A small masked image model, trained from scratch: trained on crops of objects in photos (Visual Genome).
Rows from expert 38 of block 5, named by matrix and row number. Rows with one number belong to one neuron. Each number is 128 + 24 x the weight over its row's rms, rounded and kept within 0 to 255. All counts start at 0. Numbers have three digits each. After the name is the row's rms in percent of the matrix's.
# gate: expert gate (model.blocks.5.mlp.gate, 64x48x96), inputs 0-95
# up: expert up (model.blocks.5.mlp.up, 64x48x96), inputs 0-95
# down: expert down (model.blocks.5.mlp.down, 64x96x48, transposed), outputs 0-95
gate.3 065:098074122132151171121178143105119132123125140125111122078144117123091115142149127111179166101122162087068138099076124097097149120122148119144158108181117130125153133108133107110115148099121140157106159113153154114143146127141123158152104123114159162161119152130138120097117152148156119131
gate.4 084:155078121143131132107136148116134131111139060134149129114127119138176140165159136095106142106105141110103125118158140118125108131103121129112160163090110113150134134133137156160120128122090132099115129113161142141129084135162096140136130127146157200071137129064122150104145146123150133080
gate.5 078:102105106119144158118099135156122146134148130124131143139178119122145170106093136129130151143132160087104150121140110092121111131131141133138166148125096150081090124120128140108128102127129147069131089148110116130156089144165122104107099098173173170097162123173143119144155173105132098120
gate.6 096:171109124138119094156144118113129131101140116130175124107129156097102123150121098100125166127146141164145124136141119150095134105100082113162136154116144123112184110139153134143112110143076126157127130135163182139085160078089126124140123111117143138124127118070123118106147175100101152104
gate.7 089:145149126125136148148101115117089128094124103120128123172175135113175150101122131140145118147074162129120134087114164072158121104076152159126169135129105143118128129089136159120160126123120155109127146166128153134116098133162125103120128102092180132073141116109138128097118130103117133162
gate.8 118:133181162158123122133144126137110144155110143140134104126181114130153145108102102138111165094116125173110138122107120091149101122098124153111119105160095110088137071120158097107131093125119145148119118153127100178167110130141116146160123119103181148069159155142132132116123150094137127123
gate.9 073:109118110155150143161190103124144156133140099139117109093085133147114105144124148105118190100135197182146099101108126097089137120107142113059131113137143133120100120111149156121145112145142142114140137138139127157163116117154115101118101099136152126147152157101135111110115112108140122164
gate.10 103:124084167161117121117106128117132123127154138130136089097170085191112116142095157113133140167143147160150183162117138110137100112081119153114124138107124149110090126109120125147128138159108144080144129093104122166152122133126097115111122167190132130140145121110153117120142107095104102113
gate.11 111:124134124175142127136123084128116084159103101121123098141111126128118104120148156074155119099121137128149124094118130102137100187106129146149149132145091103130140077108112092176163183173089123155113104173136150125114144130139111153141121109173123116137146092108110127138128147159135138150
gate.12 173:162087116153130140116097142168124123110165100095153116099119156120138100115125127104116131114127134083157166083129142092113146125093153124118165132126099138125120147106107116127114106164117159109125170158148144119143066137186152121189116137107096174129114133097128122125134154108148113158
gate.13 090:152089097162125128127105147154137091135120124113146125138197144085129096122106118099145133119161144111117133118121126124130125196122158118122153174131102106113115100136161112085126150150070133117152138144149188132144092134124120113143141152093088130114158118114129102125123183114116116101
gate.14 125:123121119169120117135123117124139139156099111132149126158170136136159137119112118105139162122134095148144139114144099112085125133079124132126128166123137151153115120111087097160118085164159117100105122156145142100123068157135109102192142093172102121132181096101099137131153156140141106103
gate.15 114:150104151117098120104130137104129132158084137174120135108174151162096132132137106111070192099130156157098143102127157105085118084136113121139102127100112142130097152100110129142120130158151145108136144164130106183139137091167123142113127114113129166124158136144128145116131084101156133130
gate.16 092:148104141088124114143153139129135142077125146129140140141119115107122134146130127119129173111123173125115148110137147139161156150177150129108158123156090139131108119076158144136100149135118141136150129159121089123145160093175144131077091118086154109138105090073137107125127111118158090078
gate.17 070:114094100121142123110096138147148174122124128134130127144178118087098102145122146111104104131116151073124096122122106121174140136143094110125129116121079127120121135138117161076144141159062130119102122115155153163146122121176150166154144137141142118142147128111129106136114122171177143076
gate.18 087:177112128136129097113156127143137112100143099084123126117145115134123127113136094096104165122095137175134163148143124135132149129119170137111143154107086129125122140125120135112101098168088146091089114130122156129160126123152119129109100107146157153104158126157156110085196179099159098120
gate.19 077:163083103125173130160097123107132151110087124163146087125126142107132129144159121114134139132163145129150133062107128117158109141131174104119132125100120152144112124115137096092126130142129137115165115120156130128167114118133097113153127154141182124139158137098131133090103146103195090086
gate.20 081:105150124114145101158176155107134139132144139124114124070127137129091146155139118103095149109104148138082127136149130128096116102112149145158101129125120122115097097163145125122139159113111169101106086138086146128153127137174091122130170085156121130117158152105134143134169151090148078162
gate.21 077:139132073159121140067141101091164079086139115084127134134150101135160090135136160095146137118125158103138105110140124121117154120121114126132114126162145151108169101133127125098143151150084171172122188135144109112156130116180112131126133109109131151140116106141144138124149107109144098105
gate.22 078:094150134173143135133138127134133130083150151113106113142143168178145153148129159098135157102084143185121154112107114064119126094089127165130151120121142118156113135143124118089135130133100151105139109156146132132094109117112127158148128133098137119148098139080150153113162084152134080117
gate.23 104:090067125141097122114135131145120130098168151126184152123146163123151151136115123149156112141114137113133111129133125097128118118090136129173138137135168140105098125156133159088145076171107146084126100115173094137141143158132106118104167110125157113100127100115111143152143129120109156072
gate.24 072:105092115102094153114132145142141141135166141132127148160179133126140164165120173107150167155106154088131148111102121112131119128079132091149142109124122123141144148101071083105124140123160141125107121109143154117158095107116136138145110114098137137121073183140150138105160142108079130113
up.3 074:133138127083105124086095144175125118120121109094126128131122141127145136087159097102173132141139100171140141128139128123142083156115125121127136119129113124109091142131090124110094166095168136130136111114140113158145144198144143163101091079155107166117175139172129127111134149143124094122
up.4 090:130109169129135160142125147127123180095150111117141086083118167130137147130128111115125179117154159126116122119127131118134154146092132086136134143110112109146116110131163131125127162125098177104105126109181129140136118131115105142097096146130131211086128158104131115086137076125148104106
up.5 086:075133104128115138140178142105131126094099157136108157135113154096105120118143136128110112126156165103087142124134108126107146111209147142135134173120066130130083135142108132148108130130119148131123113167116142147134163138204112127137121114106140100109141096117161166146097137118130128133
up.6 093:126128138132144133122067141144091087124123112083137129112138165125119173110099130143119095147175122176126145154128129128124152129118178124108145120167144118088100136152133088118097198102137123111112112147125182094162103148133128080139113107127127130135134160147124119150097147091133147136
up.7 086:082162137107151123158140157126133147108125133125177157102141109142148129189120121111155124148170134155143101119106130108117140104141121113133106118146106144182097166172080154116134130110088085125104091149115124132123108115137126154111076141082120109131112101116106155130168171113136140107
up.8 109:080145126106137116159109123181099153159136149140120095134160140128139164132114117120139107099142121158098121111085093121187101154115131163139128122117179115133161097130126143118163103124101148124127135192125083109085163132151124108143129125127137137106162087087123120105129154148091126129
up.9 090:112067117109173134145138130156148124084155114123113089115141118158122135131155154130109161126121159146102147104106138110124126130110118132126120108080108120118144149086130149117182159147093160131175137102145124152141100079126135119121109108137163178111124199113147147132136117104085130114
up.10 092:113115106111152109149112148074088166127092157127120158110109129128118151130133110124110151116199115128130144130137115107085157143161118129148126144105130151107088137143082126134122144152145085108144147157149125113137114127166154143098078121113077153134167143166070126136103130162107135138
up.11 123:143167163149132113129088083107106141188161120093121090110148144085168163133134113149127125173145128157134135159118127135102140114112122145139143113135167170115155126124147119152111094122092157110089141129119147106147125105074136122108116117096163129126104147137137101074156113125130090151
up.12 142:101167111113106110166164133152151138126103145153141157148134109115110128144116136158154097122130122133098100155133100131151111148137100109139120132128138147201086091133127144090144170110158107105123086087118148139150189134105096149101116120160125099118159158134122149127109113125102131072
up.13 094:098143146097170127112125108103151119147124139125114131124140096146123144126145100127105175141134066153099095124090140146130132100196112124126157115087129129110127166145074137108106131106130126165123177114095097139143107118142139147107144128169165107153087111144143134120099160136168147152
up.14 142:122105158164147118143131135119123107138136103105177121122150131119146147118136102085124127130152111158122124110120137150093133120104147132168111138082123132151170137109114102143124101163087109109115159145179108112124075126096127107181112098157112178128189146118081103137167130128155119110
up.15 101:154135105149154120105091124156106121152172100091151126124128132128147133090148102128144117108084122123162122134164094142130146135107153147125148112139143134129114076120138125086132091139061123148101139110132189125126142094088151121138089158161139129080160129155152144121145129174107155118
up.16 099:115138138185095126113138158192161174134069133129139106062153105159074116105105131128106172116127120119132090146144133116099118156168120134114108134137084142146147137098123140084166135164132123123126133144098115160116123145098131155128106141086122133111134119120134148149125155130147129132
up.17 077:080089128125110113143137148145152127087093135135136151168179095115124122090126116126139109104162125160135130088100128078135130120146096136148135112113091127165124138123084110163141165139162110140147149139140096121121142161178156106123134111120159080167102130157099104152115160105114145110
up.18 093:126075107103127131103100129098139089101167123136115151166205127133159144145152128166161122146133148116129094072160147118129128106132090082139151160164120107105130125109127186118124174154153134133126108138145125118127133122116105131107141162092126121142153109111120088140157115105104128140
up.19 087:103120112147149110125134137124132113094140123111101132125128088133153100149160143129136145146082139144109092098113146106139092096119126144126129114153123112121152130174128139148082131127075169127147152130124164139140091124121112141190155124114161200102063133120151162144157114112091131144
up.20 097:121154204146138126120116118157127115159111117100140073144074160164132127173103128166142081156152118132149153136132126160142120154112101172098107129135181143147123122143160147165115130127105099098101137116110157104091112113112117108132095092134120127103113134117119129131136158094134100132
up.21 104:111114132112135112115110137151150121106105141115127102127133137153124090098135133142111169141099075156142107201153077150169126154138131099070178106124141141147117113132157114128107140119151129139130147125088147152129153125145135107116107113120103073147111161174174150136123099120115158103
up.22 083:177103155102148155145098151139096142156133109176162139137124099118097160097092134130110131142136101128148135134103087145114157142116117084155103122166129141117101131121130119081094143110127140153141131110170162119173134148152114124149135125149086137104171166164100126087109101113107097123
up.23 094:142134163158125123142100093159121141089159131100104138099116089124109106100127149086125176102136162127086129146107129075088175144114143119113139132132079152100161122113115139157124165154103143106138094153143154139102146117100158152140131117138080133130162144154138106177108142142114133115
up.24 075:126150116099137114156183107139141154138152133123113185162129154124117124111134100134170105165161117134100118102140144145095120168122111139141107148127093139126147159155123071091171107158110126119115079117146110084065153152102148130123142147131103096126150106113094124099125110138142148115
down.3 072:134140133116141142138103098115115103200147162170119134086132107094101101140161123144156131083115147136151105129116099116140160129125101128130148124112105121115126145084100165116167111126126106106161108148110142157174115148140109122103107113149144098166170174131104169079100106128143130141
down.4 097:144170140146130123080117135136116173132096116162122073099086107150085091123132130163110122153106147170180174148163147096144119088159122139109109148150136115124105155115113140103132106148150138163141122140083117130111107121076147124115121145123109128113113106148125130115133117137169158169
down.5 079:095134139139151108171166137107117160079129127109087098132130146110116159096137168099130167128103127148070122144088138122097142136106123149137159125125066154134097148126133149128142125116059147081128126145111131149127169121181152109120148143104136171154098134125135117138120124146120113131
down.6 103:123109148155109092137060114078091141142104145135144097144131097139137086129120112129163150131154117122116127144138147106128117143121157121110116135150099141131181130114124124145110133116151143203090171136126159141146116154118130153174099092137138101135103134154139093136131112087180103108
down.7 086:099066114103108096139150163113101124123141152133110156128123132100104213097120145124119131155139126140060095097141140137119103101121134189172137120147164098110142143139108157137142119110133145118139133127138111124108108143113128122133161135165127129142126097111144141159093112103145181124
down.8 104:058113144120138171101159131148079109148095124128115119117120130104134140124107156134112132115144104089160103134102135168132116131154109109186142162103133137129115131150077144157175159113154079149112154138141083142101152163134101129120128113143099086156140109125123138136132125142174150120
down.9 076:160127115150175131135127097107137155132108115127083141091096150159139076131107156111141120129127105106105134151130121151113105124161119128145102132107068128089151128177156103103161154111156114129166108122110133119125149081088133138160104145078146105135158111169168140138123132116152153153
down.10 081:128132154130112169133125150123112145144129132176127115166134138091099128168139152132118156128167134086077129117147128132096135091113137169100110117162146123133146146069100120135074132139150132102110084170133145156080123152129101125082064157131135121115119129140126119140148125161131124103
down.11 111:120142106117087145109155143117142177090152175140117116081113141149130104148153137140156104144128122148181146152151110141182096086130106134083132129174123148146152163128108120120119116110147087130105142099087112155120080154105126123105119121136150142121119135165089131124136098082151122144
down.12 162:132144095111102133150126139135128106110161100163179113148166123120146095138079136196136125163121116137124068094150147111172132119102106123124094129138142106128134127136111175098126134126102154150113082142133152129132116119168155125111106102134148159082120088121109102116143175142157133131
down.13 083:112126090147135101135136140133107140135127130108125134138129125148085156113131097120069146097141152103114159142029118145090103161122144150144115123132118091116143137082135108141111129173102135170130175162121125129142104170146139135139124100119179145127148139094124115158139116131095110140
down.14 130:120123148126107148125119106126131140082076142129141128109129122114109101134130123143090128108139148104152118158122136131126135154155103122110129114138145128125130141185127114114088107139202089152150113115092147166135157112104159144133166178110069093131130077149136130127112116139135196153
down.15 128:175168151136142103147185132124121116180118156097134126125131134139098094143128133176102094154103116161116119132146150107145191096156110113112137127166144125145152141150117114095108114130125052136149133130130143097118107121090111103119131123086105080130104128141129118102147136122161153127
down.16 094:133104084126199118097128132113139132135111106093158143131125101129134159090150124128132133102109097133122117135101171129120123152133162079106121132114090120091136134096145124100139110134073176130146150127151104143144078128119170131110151182110122174135131121140118142139127154185149108122
down.17 068:115082110111153101132141093143112135131130092117121147111102112141150141102140129112126202095137133141146100128167125148116109115101155146157130128066104112086082095156138124172135144153152155135124106137136100108123169129121165137103118141115154145121119135110147113203127128138083144116
down.18 098:130093163093140134129152138123092153099132094175100159148141130133162161094128116146113114129106173077167110112122096163174144091107136110119138125136122155141099126147157138147131139129188067126152116121125130129161143073105095129131127114122114098142106135123135120141163137113147142092
down.19 079:146114123117096147115135164145117122080139155110107143096084138100128144127157085110142169138120127137132128101113126147165156137173114168134107126037109119118116129142145151146135138098100122145079118137106159115139129083119126157153097127120160176127150145150159129145139108101100149147
down.20 088:129186132140119120148101123144123135120113122150114130123148129141110148154093091155144137122145108111151117138083182151128081125085138130122099147127153126132157102108172096161134120090138088114106116144140136121153142156107088083125135067163160156099120147104115129168152153083108135131
down.21 088:158144136134160146130124149132091068149119107082127135122141136084114125195121109116107165115124115159178156117122150090092141085107157127143125140123107100111136127117169143108133111154087130162108142130175126143159168119161110125137096100119153149167125142142135113112111085127122105121
down.22 082:146137105107125165144108118147152162108108148146141103117143178133081112154124119104122128145138139126163113158147089108118144117164113133111111147156135114150118181084126119107125132101180163104168125110095143124130117110118170090079108148153095111090130180145095110121109111116148104144
down.23 110:108126076125165107144086116086121128150098122125106114175105090119121092144131186098132148176114164146135110169135129137108154090174133110109145126156121146113137117146115113159143155096113088121106096134109158133146096113124107137107158134127131126126139163157141111118118089173151150158
down.24 074:095096147074149105115134124123144163111145112099096093097098127119141135130114126137173127143175149120141138102135112154126111175100114137124121112089169127111081115147088149145157107144180134108105131110121130127108161165168150106123122141150142149110181120106116154091124116154172142116