Rows from expert 55 of block 3, named by matrix and row number. Rows with one number belong to one neuron. Each number is 128 + 32 x the weight over its row's rms, rounded and kept within 0 to 255. All counts start at 0. Numbers have three digits each. After the name is the row's rms in percent of the matrix's.
# gate: expert gate (model.blocks.3.mlp.gate, 64x48x96), inputs 48-95
# up: expert up (model.blocks.3.mlp.up, 64x48x96), inputs 48-95
# down: expert down (model.blocks.3.mlp.down, 64x96x48, transposed), outputs 48-95
gate.0 146:098128089141124190143109177154205098088041092142110150161145116116160084123141149133180155098147102177109144116157083127099120050145107131151166
up.0 162:155132154117123087119152082108057151160237169106149098092110138147101157147130121120080093147112149085131116124105163144163134194132134135110097
down.0 145:144145118085129107052091076072097155154200168128097110142115170111098186130110143087151125146106155122144113119131061121131107168122063131085120
gate.1 017:084156080153123130142144092118089145066114103196161124115113132109173123114114135113111116159142139140140147105117145089130109149110119130095078
up.1 020:128153152151157107125135168113148130218089142103161170108109097144164124178116155159100150083119124130125127137192083129148086088154122069139124
down.1 034:140223078165135128175169125150117090167170148121131135182136174114162169138097173140150128086123090094147092103093117090119164142074157140148124
gate.3 139:075092170119165123046127101112113145114181108144147130136120155178080115069123080177045082112151164128130090120164123123152169075163105111165084
up.3 154:078090169112173120056116104117118143115174112133144132123111163176075108085122076175046105123159160132119088118162141118138163082161108111161074
down.3 145:119145189108147065055076124159181132125100168144130165127099124125142079165119088128082109158114205089132126155133147079145071098129109145154087
gate.4 024:132065145183150152105189162127120128077065099186148137136164202071152140133130067107138116143171092164076123079207125112111124104097137119084091
up.4 037:116196160112135105138064090143155158158171170050120151123101059150095144062129152138119115136097160070179129167061156127154120174115095164167171
down.4 061:191146113119107119171127143170168055096173111113103112114193143122186122128141108120121077162094066153110126147087159106150139122091129135127080
gate.5 113:089146137188117120146174122122195146115070160082125153122100119172106098112146093109106096118141137161160117136156164154109085152132125145178133
up.5 115:097150147180129124140173114122189146140068169077119149137093125160085111113135089123097103108146136147160112133147153160116099143139112142178120
down.5 119:120123136135115136126123159050184120142049165044122107185156109160121101084177089113090108123150127148137153151146136168132151074098132130158134
gate.6 065:057118156143136194086144055113067158089130140163128152141123174151077124075120117172083098116167150098136093129141165140116130105118100090128119
up.6 073:091110171182151171138127041100066149118145156148120152113120172129075108107121082144091114113116139117147124130155137117080126109127101086111161
down.6 082:148074137171105184141122083066085132114161123095178125162119074138141161001147091173153108151127138092141055176130114116180154146139096185135164
gate.8 112:150128170159146089149150143125115070105057097147100132170127180105099178137186094085139183135163069043129121125139092110119076129112100132137094
up.8 112:094117079097106159106095123113138190156189161120149122087120084144140097127051167172127068119097187199110142128116166144141191148152156110116137
down.8 096:104140155172125116130169083158102105126148104140054109132158133147128147162136140121063063149113080114163155079156126132115136160158104091073111
gate.9 011:037108084147101124128135174109175108174141103147152148106109119110149103169143146088050117102122142141166097121158135170165110121176140169127106
up.9 023:159075071068106184124166130162136089122168129138154169145160080094104069135135126140078134186170168148098120155041167145147158107116133200153096
down.9 031:165162123120100135172166166114178080149173097085101151142152167126149150142093170187191105091117080175141119083075184087112158177039121124129152
gate.10 114:078112095110081143141127167097161117152217159077114112166078099162112100095155148147176087105141170119104149104104123122160189163147112155192175
up.10 109:077103114101053150134132161079147125149178164070100122175070098146092099120136167137168079115122171114099159105115130124157187161155117167175168
down.10 103:115159065093161123099126105086129073084117158098161153185074110153102129111153153121130150121162122101119114132134109152088152091179114125104129
gate.11 009:159115107122134156107064131101119163151160145147138135103114149099099145192104069113125079100120081177103145159151158100108143105141110164099153
up.11 017:158083133131194101146149134149137151090087149118151129123142103126155073105145138158070130153155197121162096107097099151096080164107157115147057
down.11 032:153195118159126150206185141150153066147139105120112120151138166129170146147125190170191138096131093109138114096078124070125143125050142138151149
gate.12 014:126091072119143194133131193115146123126148154120083231155183133120099092176116110103172130104104102153115135178107066141131104136111108076143125
up.12 029:147101185070151094098205115117136162079124157096138126172136100117108180079133120115130103181143143119125124156061118119099088142119092165173159
down.12 041:114145160129116144188139147175202071088151121140057093130167154142173074183126150161161136102122128161110129106083102102076127112108148146136140
gate.13 103:171156138133153140133048157113095117118124103106093056168163122122094128186114123172152210154183102130135162150137076084094137126153144086138129
up.13 108:103116103123101111119199088154161134132138157149160204085097133111136135089144124092124054105071144129134096091091158165165102148132109182121130
down.13 103:160101184100104173105151128168099150177236102163134132138161161088105113133117122166186134160067137141143168163113167126138101127145130120028113
gate.14 129:123133192144078114121183160083123107145145173106113120073126181124121140189099101108161102152075112067072147168138151102135100171101113174086076
up.14 126:127123058113179135132065109164127142112106082168140138196130090125127117083146139137103179110172135176178110099133092148112155074143143074166189
down.14 134:096118108161196126106116125163169104113138080130145165132125113156100157032125163107150130042129113154140099103162155167115169114144074072125138
gate.15 006:120143118124151129096080071107116154115126123135106139174203165213209103187104147125156146120103089161149132115186149130099082112138070150099127
up.15 011:120147152144172051135149091081078070131122113149180142101115158195144130077158108129114179125183154067113103098127135079096088149131139143102064
down.15 028:141202098163118129199170154158147076135129126111100131156122155129164159132112156170177144106105084109152094113070150101115181141031137156146161
gate.16 099:198080074130154123167174114141148090098081111079117109133118113177076073138135154103110145139115138130128121097102094164102148125147168122150124
up.16 107:083184177120107134084107144120103158181188152167135150121139139062189189131104101153162111104133133112139122146141167102138099130126081133104129
down.16 102:088126133121161128112088150208104181100147151131127144101102170102104132147089133174115049137085114105118102100154150157157099149155048091085088
gate.17 176:167131162088085118146125111167154129076115112164131159089118080202093143128093133166164081072086114235128105023120170129076108117123125124146125
up.17 138:090089052159162152116140142101090114148155110093117075153160188088209098144122145086085152191164167046130150197147057120149143121138184127093110
down.17 141:131094115151114127120143171096122129157123132114151100129153154081181114124104168060092149133122220106148147221134101103173088109091228126125121
gate.18 015:115100089120010095147140124203134157087141078113134151156135079131165134100104156205145141105120123099146116148137133162139147180061166122157134
up.18 023:150093088100072114130189122131108086153137136140146169161105139147082181102134169166089116127186155062113147116093121131195173175050162132140136
down.18 036:109189102146116138187161151145162098132085123093104085138154178132143136170100158162154144145109069167138117094093200086100125154062128126168139
gate.19 010:126143115160120081132090084110103152110105140135159121070149157116064144078151072141090117134156077154188139139150147199141161100114112128101085
up.19 014:114100084122105165111157080113169125147177141144155056137095107123107094116108093154102106183138126066163109122074147170091154137199162133163185
down.19 031:136192092170106123193164154142130081143144147097085151156137156138148141100103159162168148099123091133156113130083149103102175166029142155141169
gate.20 107:175134104107184116103122090147103139147166121142144087129122143099076115095074103164090135150199099129157110125095163135083180028171153081144115
up.20 103:113178140151125114104132167167180117155161066128113131054149105162202135170136070080147161071110117140134094105148125118132100151150148159065121
down.20 108:148114124134117185123079117067061120129148107161164162145152116128121168088079173158134116074124094147191115116129180115131130156114050105086149
gate.21 065:091148155091074155137158126114142120135103147143144073106156107172143127127120102130147044033154072157154117079175139127136152126148062089119091
up.21 068:121109062126185176099114124146087166175101133151138127140105170051081100126044091174091174191122156113141159129117125121128093099124139130087138
down.21 091:124152117210128111138109137106090160158173119116154115088128119103100141081139161157190162140099106075106153147161155085156142160078164131136118
gate.22 110:134106151123082145146193093139095124042157115136147103130139130170164136162113162085199071163089104147111151129092157103123101153091158117051140
up.22 129:113150108150165119120058147133158132215110167112119160132125112063089108135148094184063159095160140116141139141150094150141146119163076140206130
down.22 119:126146112128166065155120118152126111153108151145132154112089143094138120171140164116153111081152182135083161107211056149149113106157088142110117
gate.23 061:177111101130189214151124145115109107123139126094126148166153075100103088178104104091095123163102129190148148152091126144094107135104165137124105
up.23 076:160079077106161187127121152142122109156182141126117154096103178141138052149073067154094160170092072145130110168159137110116090097129193169122112
down.23 090:198118093150113137132148096068084158158095093144183113130105090102100174082121123134148135145135111091158119124166165125116197172135124132115201
gate.24 168:157132111151180125118165144076088128160134146090112127175162129090089109121129066098106180169185111102135159225109173123151126146105106177093092
up.24 185:101130150106071135139088112180163125099120100165146125083096123175179152139119186159154083086064142157131094038151078136109125105141143073157169
down.24 136:173083119142086153160092119191079135152161121089185145148146165117118161068128143118145137102135118144150140189122134136134095153115095162129061
gate.25 166:062121114132065121195126150108135131148064098144112078072159139175162097171192135128137092128151106110095173066140113133185119192150158149125094
up.25 128:047142129107095140146111133077121146146056103126132062075143126161165092150195108148114103134171125071117139063135121139230149172158137150118102
down.25 140:155155127090146142152148114114187123112127159096095166076144066123106094173113123105134122118179103094064175090095058083125085153135125153154118
gate.26 137:145088091103124161081137049103100138113132146171136123106105124177165096158041100151095122136136166185141142127123141105044079121143159102101148
up.26 139:144090099098118160084142052115119142105136145164133123107096121169155090173050099147111106127136167188133152107116146109041077121150157105109156
down.26 134:122124175130160137112138041113122172083093081057157120105104082227103120123108136159072136112147118125126120114101147154128120107172144115143124
gate.27 018:125098090146125147111155124169090134114151080157133120119132198121137094196138141148106177149116073157091091110150118143177090150165189160088096
up.27 030:144076111124158122156143071117046114152088104209123130181123129128089117139187157176114184156154098099120156086118102095151097164111154132107093
down.27 043:141130098146164128186162140126069071148148114140109136159128163101126189121168148181106121112159070122208102091114160086133156137040156132138163
gate.28 156:105149157122172069077141154133103124110207157094131145142096138120103139186098090146175100111131126078089143057147170136092087163159083117096164
up.28 110:125151146124156102116144181144140094070157144067102144162081114122109113224101118146149117118156149064049135091130146131075086154153124137138201
down.28 131:120088146091166125126142091110070175112135140129212101165157141134123111146124096153180141161140123072078169076139145151119158120197143074166164
gate.29 120:110160186162104165108098161129187115145097110102138159099157129085229104076123156135151139080165131156103118196136102115126147111116040171102159
up.29 116:148099080094145086168148091124065134119148139154120088152099134159013153188146112126111110171085121100151150050127149151149121140140215086144101
down.29 125:138066056157087117169120135139094156106176097166175081109131128136136109079183098126116065100114113194126131156095079169096162094161165134138072
gate.30 140:100102142152191108123076120118152125096137094143144135144089130186103105035177065163067194099178173139139100137190129071094169120135103118167105
up.30 148:095083142153182107129072140115166127097139113145143144141105128177093094037176059179073188095181182114121109141178149078113175121130093120156105
down.30 131:106098180123123090037150177149162151100072113123108196118127151123157055148112086111086121172148179167131106179147126114124106099092137128179081
gate.31 010:120089169122111187125110103110148118179214118130131155107148155148104076081136186146132161126177117134138108164135179092182170099098095153121103
up.31 020:145149102135169057119132135098085142066088134110131094118132141125147180122161063131104165139118147097133084151138080133056070141154156157148130
down.31 034:110204128164123149221133118128192097112142127142059137141128155151172135145133150181185158081100130109133092113075101098114183133104136149124148
gate.32 141:115139145146098087130140100179165146129135178133119142119144148087142126160110127110118061138070033157192149150122112113092092135089109079150200
up.32 122:144108146114157171136122151091104119111123045127138114142132110166121134088141124140138208134173230096076104114148155128157167109156159188111059
down.32 113:109112034100060102068120115181125186125153108196125129114128142136127110148099124068097126149119150192094120103165107149066106083141111153154155
gate.33 008:097141071125128096186171126145129099143129082154156103174172104102207167099140159075102206162075097110142176112112131089088123101070153139179077
up.33 018:042186146138149044077168159137126146118164115125167136083122161140173141106169069170114173096112117137152061113174103144116125127176124143111142
down.33 034:140205066186111143204148129120125081145143127102099127170105139129177218113122166152176151089121107107158094099096112109124174150059125180144161
gate.34 042:117096068129124191144119154104154150133112151173095144167119096129181078124135162118111096128063136155155155067146136122118089184119144119160182
up.34 049:110149189128101093080155113142114135113148099109134100067197176101105165080098095129142134118152131118160148155172124147116090043139157138143088
down.34 057:132196154093171114134137124086132118139045127214151105111125086094166172064150139098166153080155116106138046082137119062106135113125154149086159
gate.35 112:155126106120181134127164178155119066102189163099098114138094141117072159148145075114133089089088071142090116108147120125108114101124140152134167
up.35 115:098154136134111102128090062109127170148070104171168154125158110123196098116100156119122168142156191116180135145131130134135166173118119086113087
down.35 116:138159197162062180156035147115153124128108116116120130078133133133119154145139125107111181128159131151202141175169118122152134137147087132105091
gate.36 078:126106087153109129139110160217109125103115122103097146191098170132074137123109116135078143143160128092078169103067134127079074160164157143114159
up.36 088:115125092129125108141111194220129115090137133096102156184103142128065141115105132134113126121141117088081193094037151138087117190158128135115152
down.36 096:220123087119163116097108201125170173110154118115105137121107123074115113122113022137087121141172107125103142143087088188141107121125138164171118
gate.37 122:107098127131135141155084166093132121127123129154114128146103163164139050184143078171126145128139174075120129111182117100109111127115170107155205
up.37 129:098104129131150163154081167099136127117107134146115134157114153155150040190149078166103143136141156086111131128172103099107114127108181110165208
down.37 128:099135163088132095052147116062154135153120153071071108115154126190089106141129080135118147109156158158132165138121166168161127113141128181171120
gate.38 145:148079040116149134130136168164101104083144124125129120127164091081100104134102084161115111158184098162058151126095154157083127163137164137076092
up.38 159:134086045121138122120130165171111099088173129123125136135147106095101109142099096155101121154196123158048137117078144155086120174144159153082084
down.38 145:089106102160120181108130129129078071134075162157081141105111158150087117165128115150090142170158138119112117115145184125080122141140211109144146
gate.39 170:084118128119150195153183145150162119126066101160142108138123115129157131106139146099163092120099136160160132056161150119126157149128136075123182
up.39 146:091122110106156197146164148165146130116058107164134094134127112125153110127130119126169107147108128134146148057136150127113165144138166066129200
down.39 140:099102131072152139101163157137150089141072066236138086162140109129108122119116128107148113139116134146088118085113141117116174159103154110116170
gate.40 093:119119081127065157131156203146186108153115184129123126114122160061127118167084181089099102189137101185116157162128140111106095104099168145114137
up.40 103:126126061124092155145154191165166111158103180127130130115136169054135129159117154071114113194139087136126163182131149114112064113092159133127120
down.40 114:126145117146154101185137148156131162065050129129136103177097058129153104107199094079113140105158100158181135086170133154162132133131196122125187
gate.41 053:065129165123128148115125112070186114137094087164120130136152112123094115138172206064113124076158123133129155127161195128124140165116105135177164
up.41 081:134150084148109080147143173119076154102124141079142162111111143148156182072100019118165110141101179098137111109122073177123105111132102119148126
down.41 093:095140138122086116176161151096141134146109158165063144088138093102153119181137122129114163148096138078033091154093142156119132097129137141088142
gate.42 015:127057066098148125106126112129137140141109135145152121116142152132158114079095124142085101175133167134101118134164150112195163057104144113106063
up.42 021:149171187160132113122112144119096119116184146053091139151144151120113153160184103126174175107111036100111184146121117113111089186113100164109158
down.42 032:122141109121148164186158137140174055145149098138097134129096154168136124110128101179138112079110127190154067097090131096136155154067135165148135
gate.43 099:132151133148115134125122183140176136085091112096132161143182089049114152054168130123118162107140114173122124160166172124111112132067143149149148
up.43 098:138117120110119108135122093105097112188156144143121089101066150206151129199089107119130100127119152105143122111109077131151133143181091131107101
down.43 121:092096091102078173109133120179140151133199098145129108100096196144166135180112195120173111106128150142132128134094074120081115165153138109120133
gate.44 007:103073173111112142145141120089119108163087108134174121124115167097117150051134134120131102149180124174102174109157166141226175105110102148116101
up.44 009:176167111143075125144119170189144163069117151139084105143123088106146152169112123130173179112119149075120097135091049144144105119196226108174156
down.44 026:139205110164109135198164146138153092128160136124105144167134145141167147125125175200166134094095104118166093124051151090134198138048125144139154
gate.45 060:132119066083159111107161116128123118054164116144157133101105098168140138082105125122168109093104167145115091118184191143168158105109069164087164
up.45 056:126138174157114144132095171113128142222113151119110120133146150095153127175159119139068150148155103088124161163094077120087126157146194086143074
down.45 074:123162162062128101170118152108175109170148165134138167113130138158154114183107169125163180056087111130078164122117088144123092110186174106104100
gate.46 107:144095147118144110105128193156156121145118129202141152128151149136105118093105157149159160130119079142122138130136102078158121022126115150178074
up.46 116:111088115109143144100147169148163119138120121211145158152131154137091118090083160145152143130135092137105138123111126084176156032134128132170091
down.46 123:144091180151158118119126139160077177096138124116128110075138078143123172126119106137102161230078104163134132164131156098153110124152084117113193
gate.47 144:065135113112047157121124118172168153129152189148113106129160125072119119110104092139106095158096058164166167183109108143134173126158106113123150
up.47 149:068124102123064176145124126170172141122137181147115119143161125076105110121114076140106087155098053163156171171107093151145177125154131107133156
down.47 136:110128154124135105179147127135141098134073190116128102148126092044123100189190117130103132185123109063115138095126127157159105115143134088151094